{
  "encoder_activation": "swiglu",
  "encoder_inner_norm": false,
  "encoder_experts_per_token": 1,
  "decoder_parallel_block": false,
  "residual_init": "none",
  "optimizer": "soap",
  "beta2": 0.95
}
Rows from block 3 of the text decoder, named by matrix and row number. Rows with one number belong to one neuron. Each number is 128 + 24 x the weight over its row's rms, rounded and kept within 0 to 255. All counts start at 0. Numbers have three digits each. After the name is the row's rms in percent of the matrix's.
# fc1: MLP up (decoder.blocks.3.mlp.fc1.weight, 1024x256), inputs 208-255
# fc2: MLP down (decoder.blocks.3.mlp.fc2.weight, 256x1024, transposed), outputs 208-255
fc1.301 096:136117130098094112122109147115112128141159155109128164187104141151159128124153102067146072128135156097161127152112115104134138131161135134104123
fc2.301 105:127166105119123130148157153146064109148145183132124101133104146125157111148107114088147149117114158132138159135091105121109093118135095141114141
fc1.302 092:122114150122133144154189134156118144112173115170117187138136119115158107097128121091130154111148146144133069158129133124141144106093154142106191
fc2.302 094:129139110141126115131094141114100121103131140157145125113115073084164099194096117113144138111173174118115162132083126117146127105130105146122113
fc1.304 109:169119106180117110102159132105143075090143094129141132092155131099121125102173111120107080148119096111109125110111082132148139107135120137135156
fc2.304 100:114121101140127164085162107121106128163125092120144133143141127122122144120123141124132114119151158152119110172091155176171142094147160170147149
fc1.305 092:166116099102103130156178157102112080090105137163155132124122139148142105167118147126144111089155118137117122110116132134118133114128156137143166
fc2.305 095:177069136093088119145088122142157136127128147143111068146151159125179108127112165152125121124139125130102120127142158114127111119165129132149075
fc1.306 095:145119090185117142143102106118139116153128148129135143124121084169115096156176167115116092141146127095123151058118150111127123107113113109143127
fc2.306 096:104193159130163128131163110165143117088108108104123096132141115111137138157105100151113115123154120093134109135149140144143116146081106181095117
fc1.308 100:131151140182138148129137123175118131163110126137159148116138116101140130089152149133097113118157098113103137149128105129146152142138088135114100
fc2.308 093:153094172149144128114162121096104184138085093112156144127139142117123146108138139169101089146120147138134108124106170086165115088131149155154134
fc1.309 108:140121082108122149135118109136158099110092071149163121173131127116133149147130131112099092122129070111152141146117079163119155126118124150124112
fc2.309 102:142117152123105101101157151124115104109140168120090090162104131080157091090135143106108163152123138148066110137171130068156149132168098108148172
fc1.310 088:143143160132156185116141121134093125153182140133162135143125131124125157117130139155127120129141150151102090113131126141142141136176117137152165
fc2.310 090:117134122123081179137138108134133130130144161137109083103126118087176109126130147161128109146089138135145138124096158128145111127105152072091141
fc1.311 101:167195152153135118158129139127098127121115140162119102116099151138118128119104129136175120102169147157115098157120126107136115161123093141128141
fc2.311 101:150152121117136112136123131109187111116107102137126122105124089090144131127104079157141100117137129132149091081103160137172112171092140139137153
fc1.312 103:116122116113103124128133122137103120092122158112133098164108084139136106131109103149151131130121146112189108136123104163179116106086125156121133
fc2.312 097:098124106138097109130127136103163161131165154116084168103141146097120145110104127131117130110118129136132101117110127152141104127129148114120097
fc1.313 094:127147134163096155109110137131124107148066146101153155121140165130140105150103087129121152101104090108102117127114108101119109151116144136098101
fc2.313 092:134131090144090156131113182126125089120138174158135116117108134159122134129133093141138149138157136153156100119117138100140145121136122132129146
fc1.314 107:170130101119149160145148133132098127158150106131102159111152088167140166104134170159163125105118155128153154105169142173119117117089103140130161
fc2.314 104:141146130158116119169163102159121115101131090157088142135124116096137163160143097152085109128134148098136092123157151095141154151131097134134103
fc1.315 102:088162133144135151172114148115151160131094125099092143150175087153105108105124158143130141121134125147141054189152127136116106106107087149095120
fc2.315 099:150117151127113114118086135166104155146133159125123105136136130152108130108140136170127093109158158110166086129108121140123110159090105125118146
fc1.316 098:138117147110117120174118130128141116110112158078149128115113132154117158136141137084115120104084120119139148096097166123140123157116127123143132
fc2.316 100:092146141152120165112085161109149128086150181142147107147116087115125161113145097145094102136128134093105117110153153152137133165108127134136115
fc1.317 118:151185098142155122141128097112137141144096126056135085150085128146144129172149099081118129074163133132125161108131162189169155159060116137102131
fc2.317 113:090143143121142112119140127098117120082153089094128071124151124096145104156160098090160137134109103135095139123110130120115107130103129136135094
fc1.318 095:173149152112195136158105136158133067156152128145151116110132078109088087127119089102168107108157110138139161108117132099175105098109131122151127
fc2.318 097:085133138113134128095151175157132109103114134121095128174145114147102130128111142144154129138156192138115150104053134146111149092138128118139129
fc1.319 104:152098101092097073144143127135072095077148120117137115125098109112120125112162164169112124130147150136109146148141144127103134110132149124071140
fc2.319 105:138134150113133075126117164070106121117123152124097087107113134142085159166112100161157156115112113147148124109117134132132169137094095088121138
fc1.320 114:134115129103159136150143103146158123141087126155124143145132153129095103144132098102119139152134153120104116108134116112100148137119107128145075
fc2.320 108:097146089123093118144119135148133109166161134103144124106092121146125109124121146100109096126130138138108149125138108061132151190122092136150153
fc1.321 099:133134165095170125169117113046116171128155145141134116094176119151100150130142157132122134108094098148047129140141146105113099146100138149149148
fc2.321 104:155101144137154127135156146130119110143113100149140134203154155146133149096142138116105131101123138112099122105129108141087121091148135135076116
fc1.322 111:116092125162122126099140095120140161091117146134158122152109106170158148161134146108136142107167113120143132119102100147160128126162115165118126
fc2.322 105:138130156188188151129120149146153137140116133125140149111130110073139071132146127120124126153133110106095073103100125122153104140093117112123165
fc1.323 103:106153147126141106098099116101160126196165151123144141139113107148086143138125116104104127118150108119152187107186124134103125128091097140168105
fc2.323 105:160140106141124096135124116078097142106125153074180101133125191077099115102140140156112073083133115123113141159133124142105157144108154123081130
fc1.324 098:098121133175076104151182107162178108139149148119110097108114145183168120122097132138115115150138128135163135114140148075082107145099125157109149
fc2.324 100:099077105158093087171151094143119128102135133102142172133153175153110075091137104128100126153111071128134103115121146102149115133112148143132119
fc1.325 107:090132127107125143117109159136135104081105149138131148124146115081124134119125123144157114130082095163159155148114141138129128148141127087174089
fc2.325 103:123115144135147120105131116135100129160088172117118133120118156147161200092134131172145120098159167144128110154130124135115155074126146114118156
fc1.326 101:104111139094129182135108141103116134143108140126130126114136133144113143155186159153137139153081124122096120096130156137132102149111101126099148
fc2.326 110:137134132180160101164104125139134119152098173123140106127200115127164039142119133121133115127121134117103154147141145107126111134110126144128105
fc1.327 108:141140111110146128144124143198119088147150132134101107108149119130131134133139079145150128150131119127130123078138137110154118127120114091163127
fc2.327 102:134126135100123073091095115118143122174121134103165142164142149162169126099146113100130158093117119139094125130184116136169131123124136126099121
fc1.329 111:136134162166109124154118079171180099150145132092095100111118176104151143103120139090121137164128138139150118085183096128156143137131119103107165
fc2.329 108:122102130142135092116128092123111156131131140124124108139111096150118118118144110144097164090117092169146153113176079129104135109142141073150130
fc1.330 099:143152112124125127159103162161124148070135128144104125073112131147120081110107116125140158113096137105151101164116151163123167146102124133160147
fc2.330 097:123108115161139112163138115134157152147142144125140139120146139148139135136115147114109136146120137100117111102139138145151135106054179174143124
fc1.331 104:122152150157101139157144123117093153104063124146147143154135113077161131124155136087118118090123085062130120149114117130140155107170132091126186
fc2.331 107:086119113130123200112144150130173159156117082157111151115149079116140129122136114125098150184089139109117185135113147150180149178159114118126099
fc1.332 092:122118159115130104125109160127120108129121160125097126170118138105147143084130130097147137113137112133113122105117129126159093091141119150122114
fc2.332 100:153194145122152119137120106120155118146120131132101079091080120159080166085121090143125125143105118148156127114113122144131144175130102129150087
fc1.333 106:117127165108135133128157168133106088117154161103091158119155103128131136095160149112145113115127082127185107131145146125129147125104111150143098
fc2.333 105:157129133143119095117129093129109102130110140135108152155096155119184141119117149103131119099121127131160129128160153161103120152097118172102152
fc1.334 106:105111129074112136130096152140165117141107145150134154154113102074133067181118083093155111105109151130170096110138080135141136162175161105151141
fc2.334 104:169077098133142100119145118136128167105090165160133075097122168137133063123130139111093136111102161128105208108120127122180141150150129125135149
fc1.335 100:144124093146108147149076111149138110146137149141144113157149114140108123122106122140133106102086119142129159150086122155146087102113066135119163
fc2.335 102:110110105125090129141121124118164133116122139139162165126126182125118093138145148124122156137119116089141100079137113132152155120119151130128160
fc1.336 101:128124102131136103158112134136116130150104134106085124119131151142136103115129102151137140113138103113163133153141129126135122107146139176125141
fc2.336 103:133098064107096129092097139089110122115119118165137131118148108152144125134116123102106103173122101115119109144097111146119113126114139150096134
fc1.338 132:159165131157128116168087132135178185163144137149120197150107122131101127097122131117117120136168123165160132181166117113155142115085114112137129
fc2.338 108:104123134093113098158097113131164111160142128134155144098122111126140160103110131192109116087131122122141083110114103099166112109129102126125172
fc1.339 101:095128094138132114142106153103167154170150116169130107109112116177124117096121103180098102132157141149122163130121103122112166094156127118137119
fc2.339 102:106130119093140140168112067096111148141135117158131113107115118088155155087153114145087116131158157083143091120091113167122135092077126121136123
fc1.340 086:141114173124106125127116156157139111122149145078127129080113133151060151088132137118106100124102056187104146145148130137092090084123110139123075
fc2.340 090:142111133139138146098132125114131130101133115147116102141136114090161123135112164189113157112123111086158106079127160157162172142111118119156182
fc1.341 092:149115173169084085132094146160133083119155076165141152121134107105135146156139123157108128160134081122148117114143119089136151130095169181154112
fc2.341 087:126150141132144122161140131101146156120101084130124116131143159148112075134126122083113102172141128128141130135123133154177144140147110128146106
fc1.342 072:155103165123099124096135126156153101156143108152094112096121163106154089094077152122106121144115139163082129100097170106165132126151153129142153
fc2.342 057:148194079106131133171132145138136160134107131066127146178098123138115154139135108148146149136127140147160133141103109144112109123094120100154104
fc1.343 100:125159176095099112132121120143134080134132130111108151157139123137161144124118137168141169092164097154123124132122156070143146106111135135116136
fc2.343 104:132121112114128123140185080091142108128148110131126103138129133119137146147136119122122108120117152112146147093134131166178108062108111092106146
fc1.344 105:121136078059116130133140119165148161124128120132126119101116109122158142139158125130105121124144156146155136155132192120143103142120112167130082
fc2.344 108:105133123105091131125169092090081103138141116128158138145136159125129148081137151101156133101168124174095131111133137117127076111118154132104137
fc1.345 097:172098117134112091134155135137107140127172081125140124096154092111141120100123112142127132133116080087138144154130083129060095134131120103132146
fc2.345 104:071133110064102110103078136145116122114149118139142139136179086141164139094101115158153163115158187091159110131108143143155097102135130126129153
fc1.346 100:177139141168126180155146106103110108156128108109138135121152095119110134117133126133168136147137128145167121134172126151106135140082103118153095
fc2.346 094:153084156116130109107151157149112152099128090103123123192087140095094162143142162133101130096121097101136112155131116119137093104120122147081122
fc1.347 109:115138126128152082148115133141135144160140138093105176126128107166124130125127121148114140127100146117153081132080086155153119168098138120151121
fc2.347 108:119129111151134165143163114133142126126143097178101090130113104092115144126130098158149125119139144120140118099112111166090140163104118105123152
fc1.348 109:148116186146121103095138131103132075142146154163167153142130162103153168127111153143039105128106140101121146150097105112158116116128168145133121
fc2.348 089:125151089128105165145112152162121162136152105074115156140145145182147110121119172165188126095083111133165131113146137153132126118168122134109115
fc1.349 093:140123119147123153105128138114117133139102073137125140119125139151146132114176119157118102102146136142104073112127126139114186112158175165117138
fc2.349 096:145087145097138093175196117154138114160153150139142128066143148101097151102092122127143139151149109151119124146121162125180124138120119113095113
fc1.350 108:163095169099134143135118116125147099132101125149152123160134141120133154152119173168151156159151113094167108125124119149174106136082101079159116
fc2.350 104:112162096110105157166097102132121134185088117104187121112134079112122128083129156144105161168117143108152152134154153156125116102148114098139136
fc1.351 097:098173140145149134110122127134125142112102111145111154125130114100109150142140134171126118137107125103113130165098154144125081124107117152122115
fc2.351 098:146129139146098159118123105141130086104197139129135102135166122139151111090147161095102118139116149147127146118134123141146106112113122134089091
fc1.352 104:171116101080172151098142117155157129106147114090178144147077146119159150118162105102167126136165133142115102104149147125117150102144125083084128
fc2.352 097:110113159171130132087123141122118075107154221153091089161114144117197129125141128119138150149156113123130105165146131127131123119133123124141137
fc1.353 099:135133110126154136145097149131118175106073129126120120121114149147155104128135144105165140126120116081157105127080128120117129149121119163128105
fc2.353 108:098122138149133140165151108164142083092103149100143131122078141153107100112139133115141119154124121133140135083112146120187130176137112134121173
fc1.354 087:120152147134132143160169134103085164125156108130102147136133106114144129091180154147200140139150135131085129117154101103153129096108111125118136
fc2.354 092:116118115144131101177122112134108127130132152135139131119124146120121086136140098110136108138133096117128156109113142131118114172152113136131146
fc1.355 106:104174127123115121145121138130148114156142139151092166121109153174149111112155115145102120133117150159065086113132155106145110113123122147139069
fc2.355 104:159115179086116056146150106151136121131108112127129100149120127122108133149110128173149151130085069161162099135138152141139146154140156119123167
fc1.356 093:164060170071109120117107120150113103106137149124115152138165145143151140168132099095159145125160070110122074161097128118157100150144134110106141
fc2.356 096:152084165165139111132134182141113144132119157125125155154158121146165121117132112154162084140139117113122127137132167116148118127142145135121109
fc1.358 107:112132113122129127149116151108123134115151098130114135109190146135092102090083136120119136118149138127120116135132125129142123129117108153141173
fc2.358 108:187147110130092153151137119161113113082138090145130115105099142085156113115178102125139095132111097142126155162124085172144133132152150118162083
fc1.359 107:145119146127098133110100165151137094113152140139119135144115085123113140126122139071096166143151116107163183100125137127130145155142139136116099
fc2.359 099:118147122136133161155155126143133112125107133113127138146120123158130158115156125142125134126135170107135168138137179137135146165158103157098126
fc1.360 049:135085159153114131121141118130125103153176111164112105104135134114116165104135112137087138130126102157114126099094141126171124138151105138131101
fc2.360 036:105171099099115125142145126130129156117108141118114123115116132139146102126144118115100145130175127085103121149146122121127120118126149106144142
fc1.361 109:155136153118085148121118101113079134146140127131158141097116178142123106120084123138110129103160106156058118128153088137126153132124126145107103
fc2.361 113:117130106115124092143128094120100132121104127127164117194108102157145139144124158145089099129125130106156101145103091170160132162138116143120104
fc1.363 105:147114121125163151141135139156099138128153115151129133191075132136156118126108139165121118081137109142130151094136130112096151119127124161086148
fc2.363 107:154138116136100109180135147132105133087080085155136147134140170179163104129124122128145121131139123107173129122124088127120128153117153110146140
fc1.364 096:151084141141133135117068076130170113142111116102132110113136119131120165126116118119162130126152102143100134106108094113164101132080150130148163
fc2.364 102:119115148145116091151149150105137160135131129146129145136112106113108150124135091117142129135097153136082155099134179170118103114159123150111087
fc1.365 096:118118091122122146148124078164149106064099134112099147156120109110109117125122134122128127142124072070110162118118130105126117125122123151136118
fc2.365 099:106129155151151074135099178126114159115110138135144146131115126119161159141140132099126129082115083128139161118176144125138113141132086107145128