python train.py --encoder_norm="layernorm" --encoder_inner_norm=false --encoder_moe="top_k" --encoder_shared_expert=true --decoder_layers=6 --decoder_activation="relu" --decoder_mlp_ratio=4 --decoder_bias="none" --residual_init="none" --optimizer="soap" --adamw_lr_other_params=0.002 --lr_schedule="wsd" --decay_fraction=0.3 --adamw_weight_decay_other_params=0.05
Rows from block 4 of the audio encoder of a small encoder-decoder audio transcriber, named by matrix and row number. Rows with one number within an expert belong to one neuron, the router's apart. Each number is 128 + 32 x the weight over its row's rms, rounded and kept within 0 to 255. All counts start at 0.
After each expert's rows are labels from the 100 clips, of 14976, where the router gives the expert most weight on average: "loudest" is the band of the loudest frequency at the time of the peak; "responds to" is what is common among them. Only what is clearly more common there than usual is listed. The data: read English sentences (LibriTTS-R).
# router: router (encoder.blocks.4.mlp.router.weight, 16x128, trained with AdamW), inputs 0-127
# gate: expert gate (encoder.blocks.4.mlp.gate, 16x128x128), inputs 0-127
# up: expert up (encoder.blocks.4.mlp.up, 16x128x128), inputs 0-127
# down: expert down (encoder.blocks.4.mlp.down, 16x128x128, transposed), outputs 0-127

# expert 13
router.13 [156  56 133 166 191 109 132 129 149  99  92 112 125 157 127 128 144  94 173 191 181 107  87 133 140 120 102  20 127 126 135  90 141 157 154 152 166 154 125  68  96 136  90 137 141 131 136 116 141 188  87 139 159 154 143 102 120 156 137 193 195  61 155 144 143 150 139 162 193 143 133 127 123 148 194  85 158 129 177 112 122 127 143 139 160 145 103 127 145 147 162  66 150 182 126 121 132 155 129 107 127 152 146  77 149 115 105 134 182  68 139 144 133 123 149 133  91  88 162  53 109  98 121 146 144  92 139 144]
gate.5 [151 140 136 115 169 192 150 163 160  98  92  93  94 155 123 121 141  95 113 153 112  80  89 129 151 149  96 136 141  37 115 205 127 146 144 132 161 136 177 130 101 124  47 128 167 156 127  93 166 128 114  99 103 110  88  99 168 153 118 142 108 128  98 148 126 140  78 148  96 123 114 156 109 133  85 141 151 147 172 107 111 137 156 189 153 138  89 184 118 158  90  69 124 107 173 113 179  98 159  97 155 109 137 117  10 124  93 131 123 146  96 156 137 128 141 103 131 140 166  98 102 128  80 146 198  97  84 141]
up.5 [121  86 110 155 103  62 125  85  96 152 172 186 184 102 129 150 109 173 131 103 142 151 144 106 140 107 141 116 111 189 114  73 135 113 136 108 109 105  92 130 159 105 204 108  91 103 114 165 110 144 124 142 148 150 140 142  88  88 121 121 131 133 170 105 142 127 156 123 176 101 145  78 152 129 129 114  75  94  84 118 137 103 114  55 124 137 153  62 139 113 145 190 152 155 108 104  61 175 115 130  69 152  98 109 233 136 166 160 148 121 154  92 106 131 123 139 141 174  88 155 148 122 176 119  78 191 166 130]
down.5 [104 151 114 128 153 115 172  84 144 107  87 157 205 151 151 126 163 124 108 109 149  99 101  80 187 129 109  96 111 103 137 134 100 140  90 109 159 124 158 158 144 100 122 140 152 154 130 117  62 169 138  71 158  73 167  96 180 140 100  89 131 122  97 102  86 160 139 149  87  89 103  84 148 107  46 112 108  94 157  93  50 117 106 173 150 197 102  85 133 109 106 105 190  90 131 103 102 104 138 147  70 125 146 135 157  72 127 121 104 149 149 137 179  99 111  96 136 178 174 100 145 106 134 127 163 105  78  94]
loudest: 250 to 500 Hz
responds to: the word "you"; the word "me"

# expert 5
router.5 [152  68 164 145 143 210 101 148 148  94 163 136 153 116 115  63 161 127 107  89 100 168  91 130 165  97 130   0  88 141 106 149 122  73  91 156  90 119 161 103 107 143 169 100 155 105 175 147 102 134 156  76 114 131 114 101 118 108 136 146 139 118 166 164 100 137 114 119 161 160 145 103 108 158 104 187 141 191 116 136  99 152 127 143 166 130 148  76  86 170 139 170 136  81 181 172  99 161 109 146 112  80  99 165 130 115 144 134 103  92  91 156 145  82 114 136 125 119 100 134 142 163 131  98 143 187 130 137]
gate.5 [120 127 112  94 157  69 111 107 114 140 137 107 198 183 119 147 179 140 170 128 156  64  98 152 144 143 148 135 121 157 170 101 147 136 168 173 124 137  74 106 155  76 149 112 126 146  99 118 114 144 175 111 149 125  58 132  58 125 139 128  97 143 111 130  79 125 132 117 130 144 106 117  28 149 102 129 126 119 127 103 110 115 209 156 111 143 155 131 155 132  92 132 159 127 124 179  92  71 137 137 128  78 104 129 115 168 146 152  96 180 218 166 140 135  69 159  90  80 142 123 126  81  59 109  84 148 135 148]
up.5 [161 119 132 150 116 127 174 142 160 144 113 124  84 106 145 154 110 137 100 160 102 154 174 126 157 158 107 155 163  79 134 132 106 110  99  68 168 129 174 128 123 191 110 165 123  93 136 144 101  83  78 167 142 145 183  87 222 160 140 107 114 152 140 120 164 153 144 134 121 137 194 170 131 134 156 132 164  98 111 139 165 142  79  88 165 118 119 122  84 106 129  69 105 104 139  58 138 150 102  88 214 113 106 137 124 117  50 110 153  88  50 129 140 121 172  95 144 147 145 118 137 174 193 142 154  99 156 139]
down.5 [163 139 139  61  76 106 141  90 138  70  99 114 104 126 173 151 170  83 146 141 172 123 103 113 175 170 127 171 171 151 204  87 138 116 144 145 149  96 106 120 114 112 116 101  79 119 126 191 176 180 108  72 126 156 166 102  77 100 107 122 115 152  85 170 135  80 133 164 129 102 103 171 105 135 147 127 126 156 107 155 177  98 124 120 162  91 135 128 121  66 120  90  83 145  94  84 184 184 132  71 123 162 102 146 120 190 125 138 131 144 127 103 112 105 125 107  98  83  82 175 116 149 156  70 129 177 121 155]
loudest: 500 to 1000 Hz
responds to: voice: female

# expert 8
router.8 [126  94 124 132 156 188 146 108 144  75 167 140 121 129 118 117 132 141 145 202 129 137 154 165 100 114 167  61 138 128 150 162  91 126 152 125 153 104  84 129 128  69 146 117 201  99 141 135 174 159 141  81 102 164 122 133  96 126 129 140 144  59  99  92  78 148  78 161 134 174 150 127  90 173 177 148 169 145  66 156  96 142 149 130  89 131 102 148 158 120  91  87 192 124 138  98 112 104 148 118 117  68 100 122 138 104  91 113 197  71 171  85 136 139  91 129 109 125 138  97 128 103 101 127 152 192 206 169]
gate.5 [138  63 101 126 150 172 104 128 186 124 109 115 144 123 158 122 163 174 122 129 137 123 156  57 146 166 162 106 138 107 108 131  90 149 149 133 129 111 137 172 138 138 122 111 142 108 130  99 118 142 105 137 147 117 122 154 154  75 104  98 117 124 130 125  68 115  97 161 168 121 117 103 186 131 166 155 140 117 149 175 102 192 186 151 140  63  90 158 102 105 161 149 186 114 152 125  89 124 134 149 178  52 152  75  82 118 159 134 167 104 113  36 112 118 205 114 153 145  95 217 109 119 129  97 151 112  57 125]
up.5 [142 157 144  80  83  76 151 165 131  52 166 162 139 189  99 147 141  99 149 112 115 181 104 127  85 161  79 143  99 108 142 127 170 110 128 161  94 181 129  46 144  99 105 165 161 130 149 166 130 144 135  84  83 172 150 132 110 179 112 161 136 173 123 159 130 106 123 145  99 182  79 170 133  88  94 137  66 162 145  99  99 156 143 123 104 180 141 156 164 112 127 137 139 109 131  95 210  68 141 120 139 151  67 156  82 109 143 128 108 132 104 113  83 154  96 163 100 109 190 136 156  82 133 110 112 155 149 130]
down.5 [112 114 147  94 137 185 135 125 143 137  76  95 121 178  99 150 158 125 108 182 150 127 136 145 123 133 153 137 119  98  94 109 155 132 102 122 184 145 106 141 128  93 115  99 109 114  63 138 113 168 117 138 168  86 196 168 129 112 123 190 134 134  95  86 185  83 166 122 178  96 145 135  99  68 193 167 126 213  98 134 116 103 104 140 151 189 134 111 122 122 112 118 130 120 151 178  83  83 188 135  91 104 145 165 115 100 111 112 117 112 164 186 163 178 121 111 100 115  81 131  83 105 113  99 137  91 225 113]
loudest: 2000 to 4000 Hz
responds to: voice: male; the word "she"

# expert 0
router.0 [116 150 144 102 134 131 111 174 134  84 119  77 114 143  90  82  71 102 177  92 104 137 186  92 129 129 132   8 115 119 131 175  90 145 171  89  72 160 147 112 136 160 118 152 119 105 134 130 117 128 144 158  67 133 173 161  93 101 114 110 169 182 125 114 180 157 159 145 157 114  77 119 119 126 149  74 154 197 120 156 163 120 150 101 109 142 116 143 114 211 125 182 140 128 137 142 138 116 106 126 160 164 154 152 134 116  97 110 183 148  92 171 164 140 147 123  84  93 160 153 151  84  55 109 162 125 109 129]
gate.5 [141 172  98 122 164 121 198 119 130  95  88 104 168 139 128 157 111 129 131 122  96 119 106 119 121 118 113 101 101 108  94 113 112 158 122 101 110 100  89 103 208 140 132 168  79  54 124 186 107 130 138 108 147 107 139  70 146 187 150 147 101 141 158 110 120  88 151 117  95 113 158 125 138 119 137 177 129 164  94 139 165 151 198 124 154 207 126 135 152 162  66 131 182  77  87 123 171 106  80 171 151 116 138 111 164 121 100 103 126 166 171 162  83 148 166 117 149 147 142 134  45  92  84  75 120 186 147 101]
up.5 [157 103  62 104 142 170 200 110 145 150 115 178 146 131  79 102 114 124 159 180 165 119 140 154  88 159 160 133 108 118 143 110 163 184 208  44 164 117 122 109  71 105 169 150  81 149 171 179 156 107 130  70 127 130 145  59 123 130 140  86  82 139 129 142 158 108 123 137 177 119  72 108 145 172  68  92 105 127 139 142 113 135  87 102 109 180 115 117 139 142  95 128 127 140  95 131 130 110  96 144 111  92  89 135 122 129  67 129 168 133 135 142 158 160 169  95 113 132 182 196 158 117 124 100 154 168 165 148]
down.5 [108 124  99 156 133 104 168 100 188 170 112 106 118 140 193 120 117  81 112  73 114 124  63  99 111 170 131 148 168  91  96 130 168 137  84 104 114 139 105  83 124 106 121 160 135 165  73  82 119  71 155 132 188  95 161 137 138 111  80  54 120  80  99  96  78 156 157 155  84 117 121 128 105 114  96 163  71 166  78 151 110 117 134 132  99  88 186 133 143  99 115 190 103  88 125 153 119 116 208 113 116  97 123 120 151 171 130 171 127 149 184 115 162 122 126 122 127  96  99 148 134 163 117 143 129  50 148  94]
loudest: 250 to 500 Hz
responds to: voice: male

# expert 11
router.11 [108  99 162 152 162 206 171 128 148 163 102 136 106 151 141  85 149  87 127  68 123 108 111  79 145 122 185  60 148 126 109 102 164 102 152  91 117 121 131 111 134 150 140 106 174 145  86 143 145 106 161 173 149  65  83 112 133  94 168 158 174 111 129 145 100 112 135 176  76 120  94 137 143 120 197 158 112 170 138 161 119 103 157 189 119 129 193  89 167 160 123  74 132 137  94 109 148  82 119 125 170 174 163 102 156 151 109  97 170 110 112 175  75 125 141 169  77 138 144  69 198 150 127 119 110 148 111 140]
gate.5 [117  95  67 142 145 244 146 191 182 170 124 113 114 101 166  98 119  69 150 143 142 154 144 134 185 172 184 139 133 139 114 129 176 190 171  67 111 109 178 133 119 143 140 111  78 130 128 162 120 147 139 176 145 103 184 179 145 129 105 135 120 126 126 207  86  96 138 150 116 143 150 126 107 104  54 126 111 143  93  91 107 149 128 137 166 141 126 132 159 102 155 152 123  96 164 121 140 136 121 141  94 166 127 147 138 199 123 142 157 151 170 143 144 100 136 165  87  47 147 109  93 115 132 159 175 125 124 130]
up.5 [154 131 116 148 130 200 118 170 144 129  96 103 126 127 159 147 141  87 177 157 142 125 119 125 180 139 179 130 109 136 107 100 198 209 151 158 108  80  94 168 135 166 161  79  87 143  92 129 124 183 158 213 145  95 178 177 155 120 115 117 134 122 108 202  95 111 106 120  97 136 127 118 146  70  88 106  90 145 115 105 101 128  92 127 141 118 153 175 134 102 148 129 146 136 188 111 130 139  80  91 100 166 133 119 163 166 113 170 131 172 158  71 119  87 138 182 118  76 107  78 112 125 160 164 120  82  92 155]
down.5 [ 81 167 134 139 129 147 161 108  77 147 158 152 116  88 118 169 126 135 106 127 150 123  68  97 117  91 131 107 120 147 170  69 109 126 111 148 160  89 150 113 138  72 140 145 152  98 118  98 168  79 127 121 103 120 144 125  96 131 100 104 114 117  81 121  80 143 137  88 145 107 120 120 131 101 127 158 126  99  67 101 174 126 102 139 126 143 160 154 192  98 125 181 182 170  96 190 149 134 210 146 124  63 159 163  99 118 207  45 107 222 155 105 106 121  98 128  97 127 117 150 103 157 137 188 108 170 146 147]
loudest: 250 to 500 Hz
responds to: voice: male

# expert 2
router.2 [151 104 136 118 171 146 146 142 112 121 129 135 147 157 166 101 196  96 107 146 107 113  81  92 126 166 157  20 169 133 142 139 134  99 140 124  92 130  91 122 100 156 150 131 102 134 123 108 156 132 117 157 155 168 127 149  55  91 175 112 187  83 186  95  80 159 173  86 109 173 181  92 119 138 162 149 154 193 141 132 183  81 169 154 121 134 169 150 126 139  51 146 120  83 148 100 143 125 149 138 123 138 120 120 189 127 104 127 158 150 123 196 131  90 128  93  98 112 188 120 120 178 126  97 138  70 108 129]
gate.5 [ 92  95 132  96 120 122 148  95 102 129 172 127 104 114 161 115 148 118  85 119  59 194 144  95 114 122 168 139 116  90 109 127  55  98 119  87  95  92 138 108 171 187 116 148 145  62 120 166 143 137  92 120 120 116 160  46 177 122 138 147  96 102 153 164 107 140 166 102 143 133 121  94 144 112 112 169 120 136 112 124 138 172 166 159 148 124 121 199 111 138  90 162 130 144 134 129  96 120  41 111  94 119 157  71 136  92 177 125 183  52  93 118 131 161 112 112 190 151 168  91 129 111  88 162  94 148 156 183]
up.5 [149 145 109 163  91 167 142 120 114 152  50 129 115  98 157 125 103 134 155 105 148  62  75 143 134 126 113 116 133 145 172 106 217 152 139 149 161 151 157  97 101 113 140  94 102 218 129  67 103 178 136 148 137 134 113 157  93 155  90 131 140 190 157 149 153 143 108 162 161  72  93 179 135 114 157 144 151 104 121 142  86  76 144  98 113 128 164  74 131  95 159 121 147 153 138 109  97 106 217 142 140 138  83 166 116 163 140 108 115 197 140 145 182  83 161 106 119 106  85 122 108 140 148 103 158  69 113 100]
down.5 [128 156 146 109 105  23 132 149 130 184 111 168 123 166 177 147 154  69  88 121  72 177  70  96 139  75  98 161 118 139  66 103 155 152 106  96 117  86 150 147 135 154 113 143 135 149 105 113 114 181 126 131 166 120  96 101 165 115 107  98  79 132 123 147 119 143 150 125  94 142 113 104  82 118 168 144 168 130 117 147 106 100 127 151  71 146 133 150 113  87 105 148 128  80 164 118  93  85 149 140  63 156 126 140 102 124  61 178  94  17 160 188 150 103 115 107 126 123 127 188 121 127 111 128  95 124 120 128]
loudest: 250 to 500 Hz
responds to: the word "you"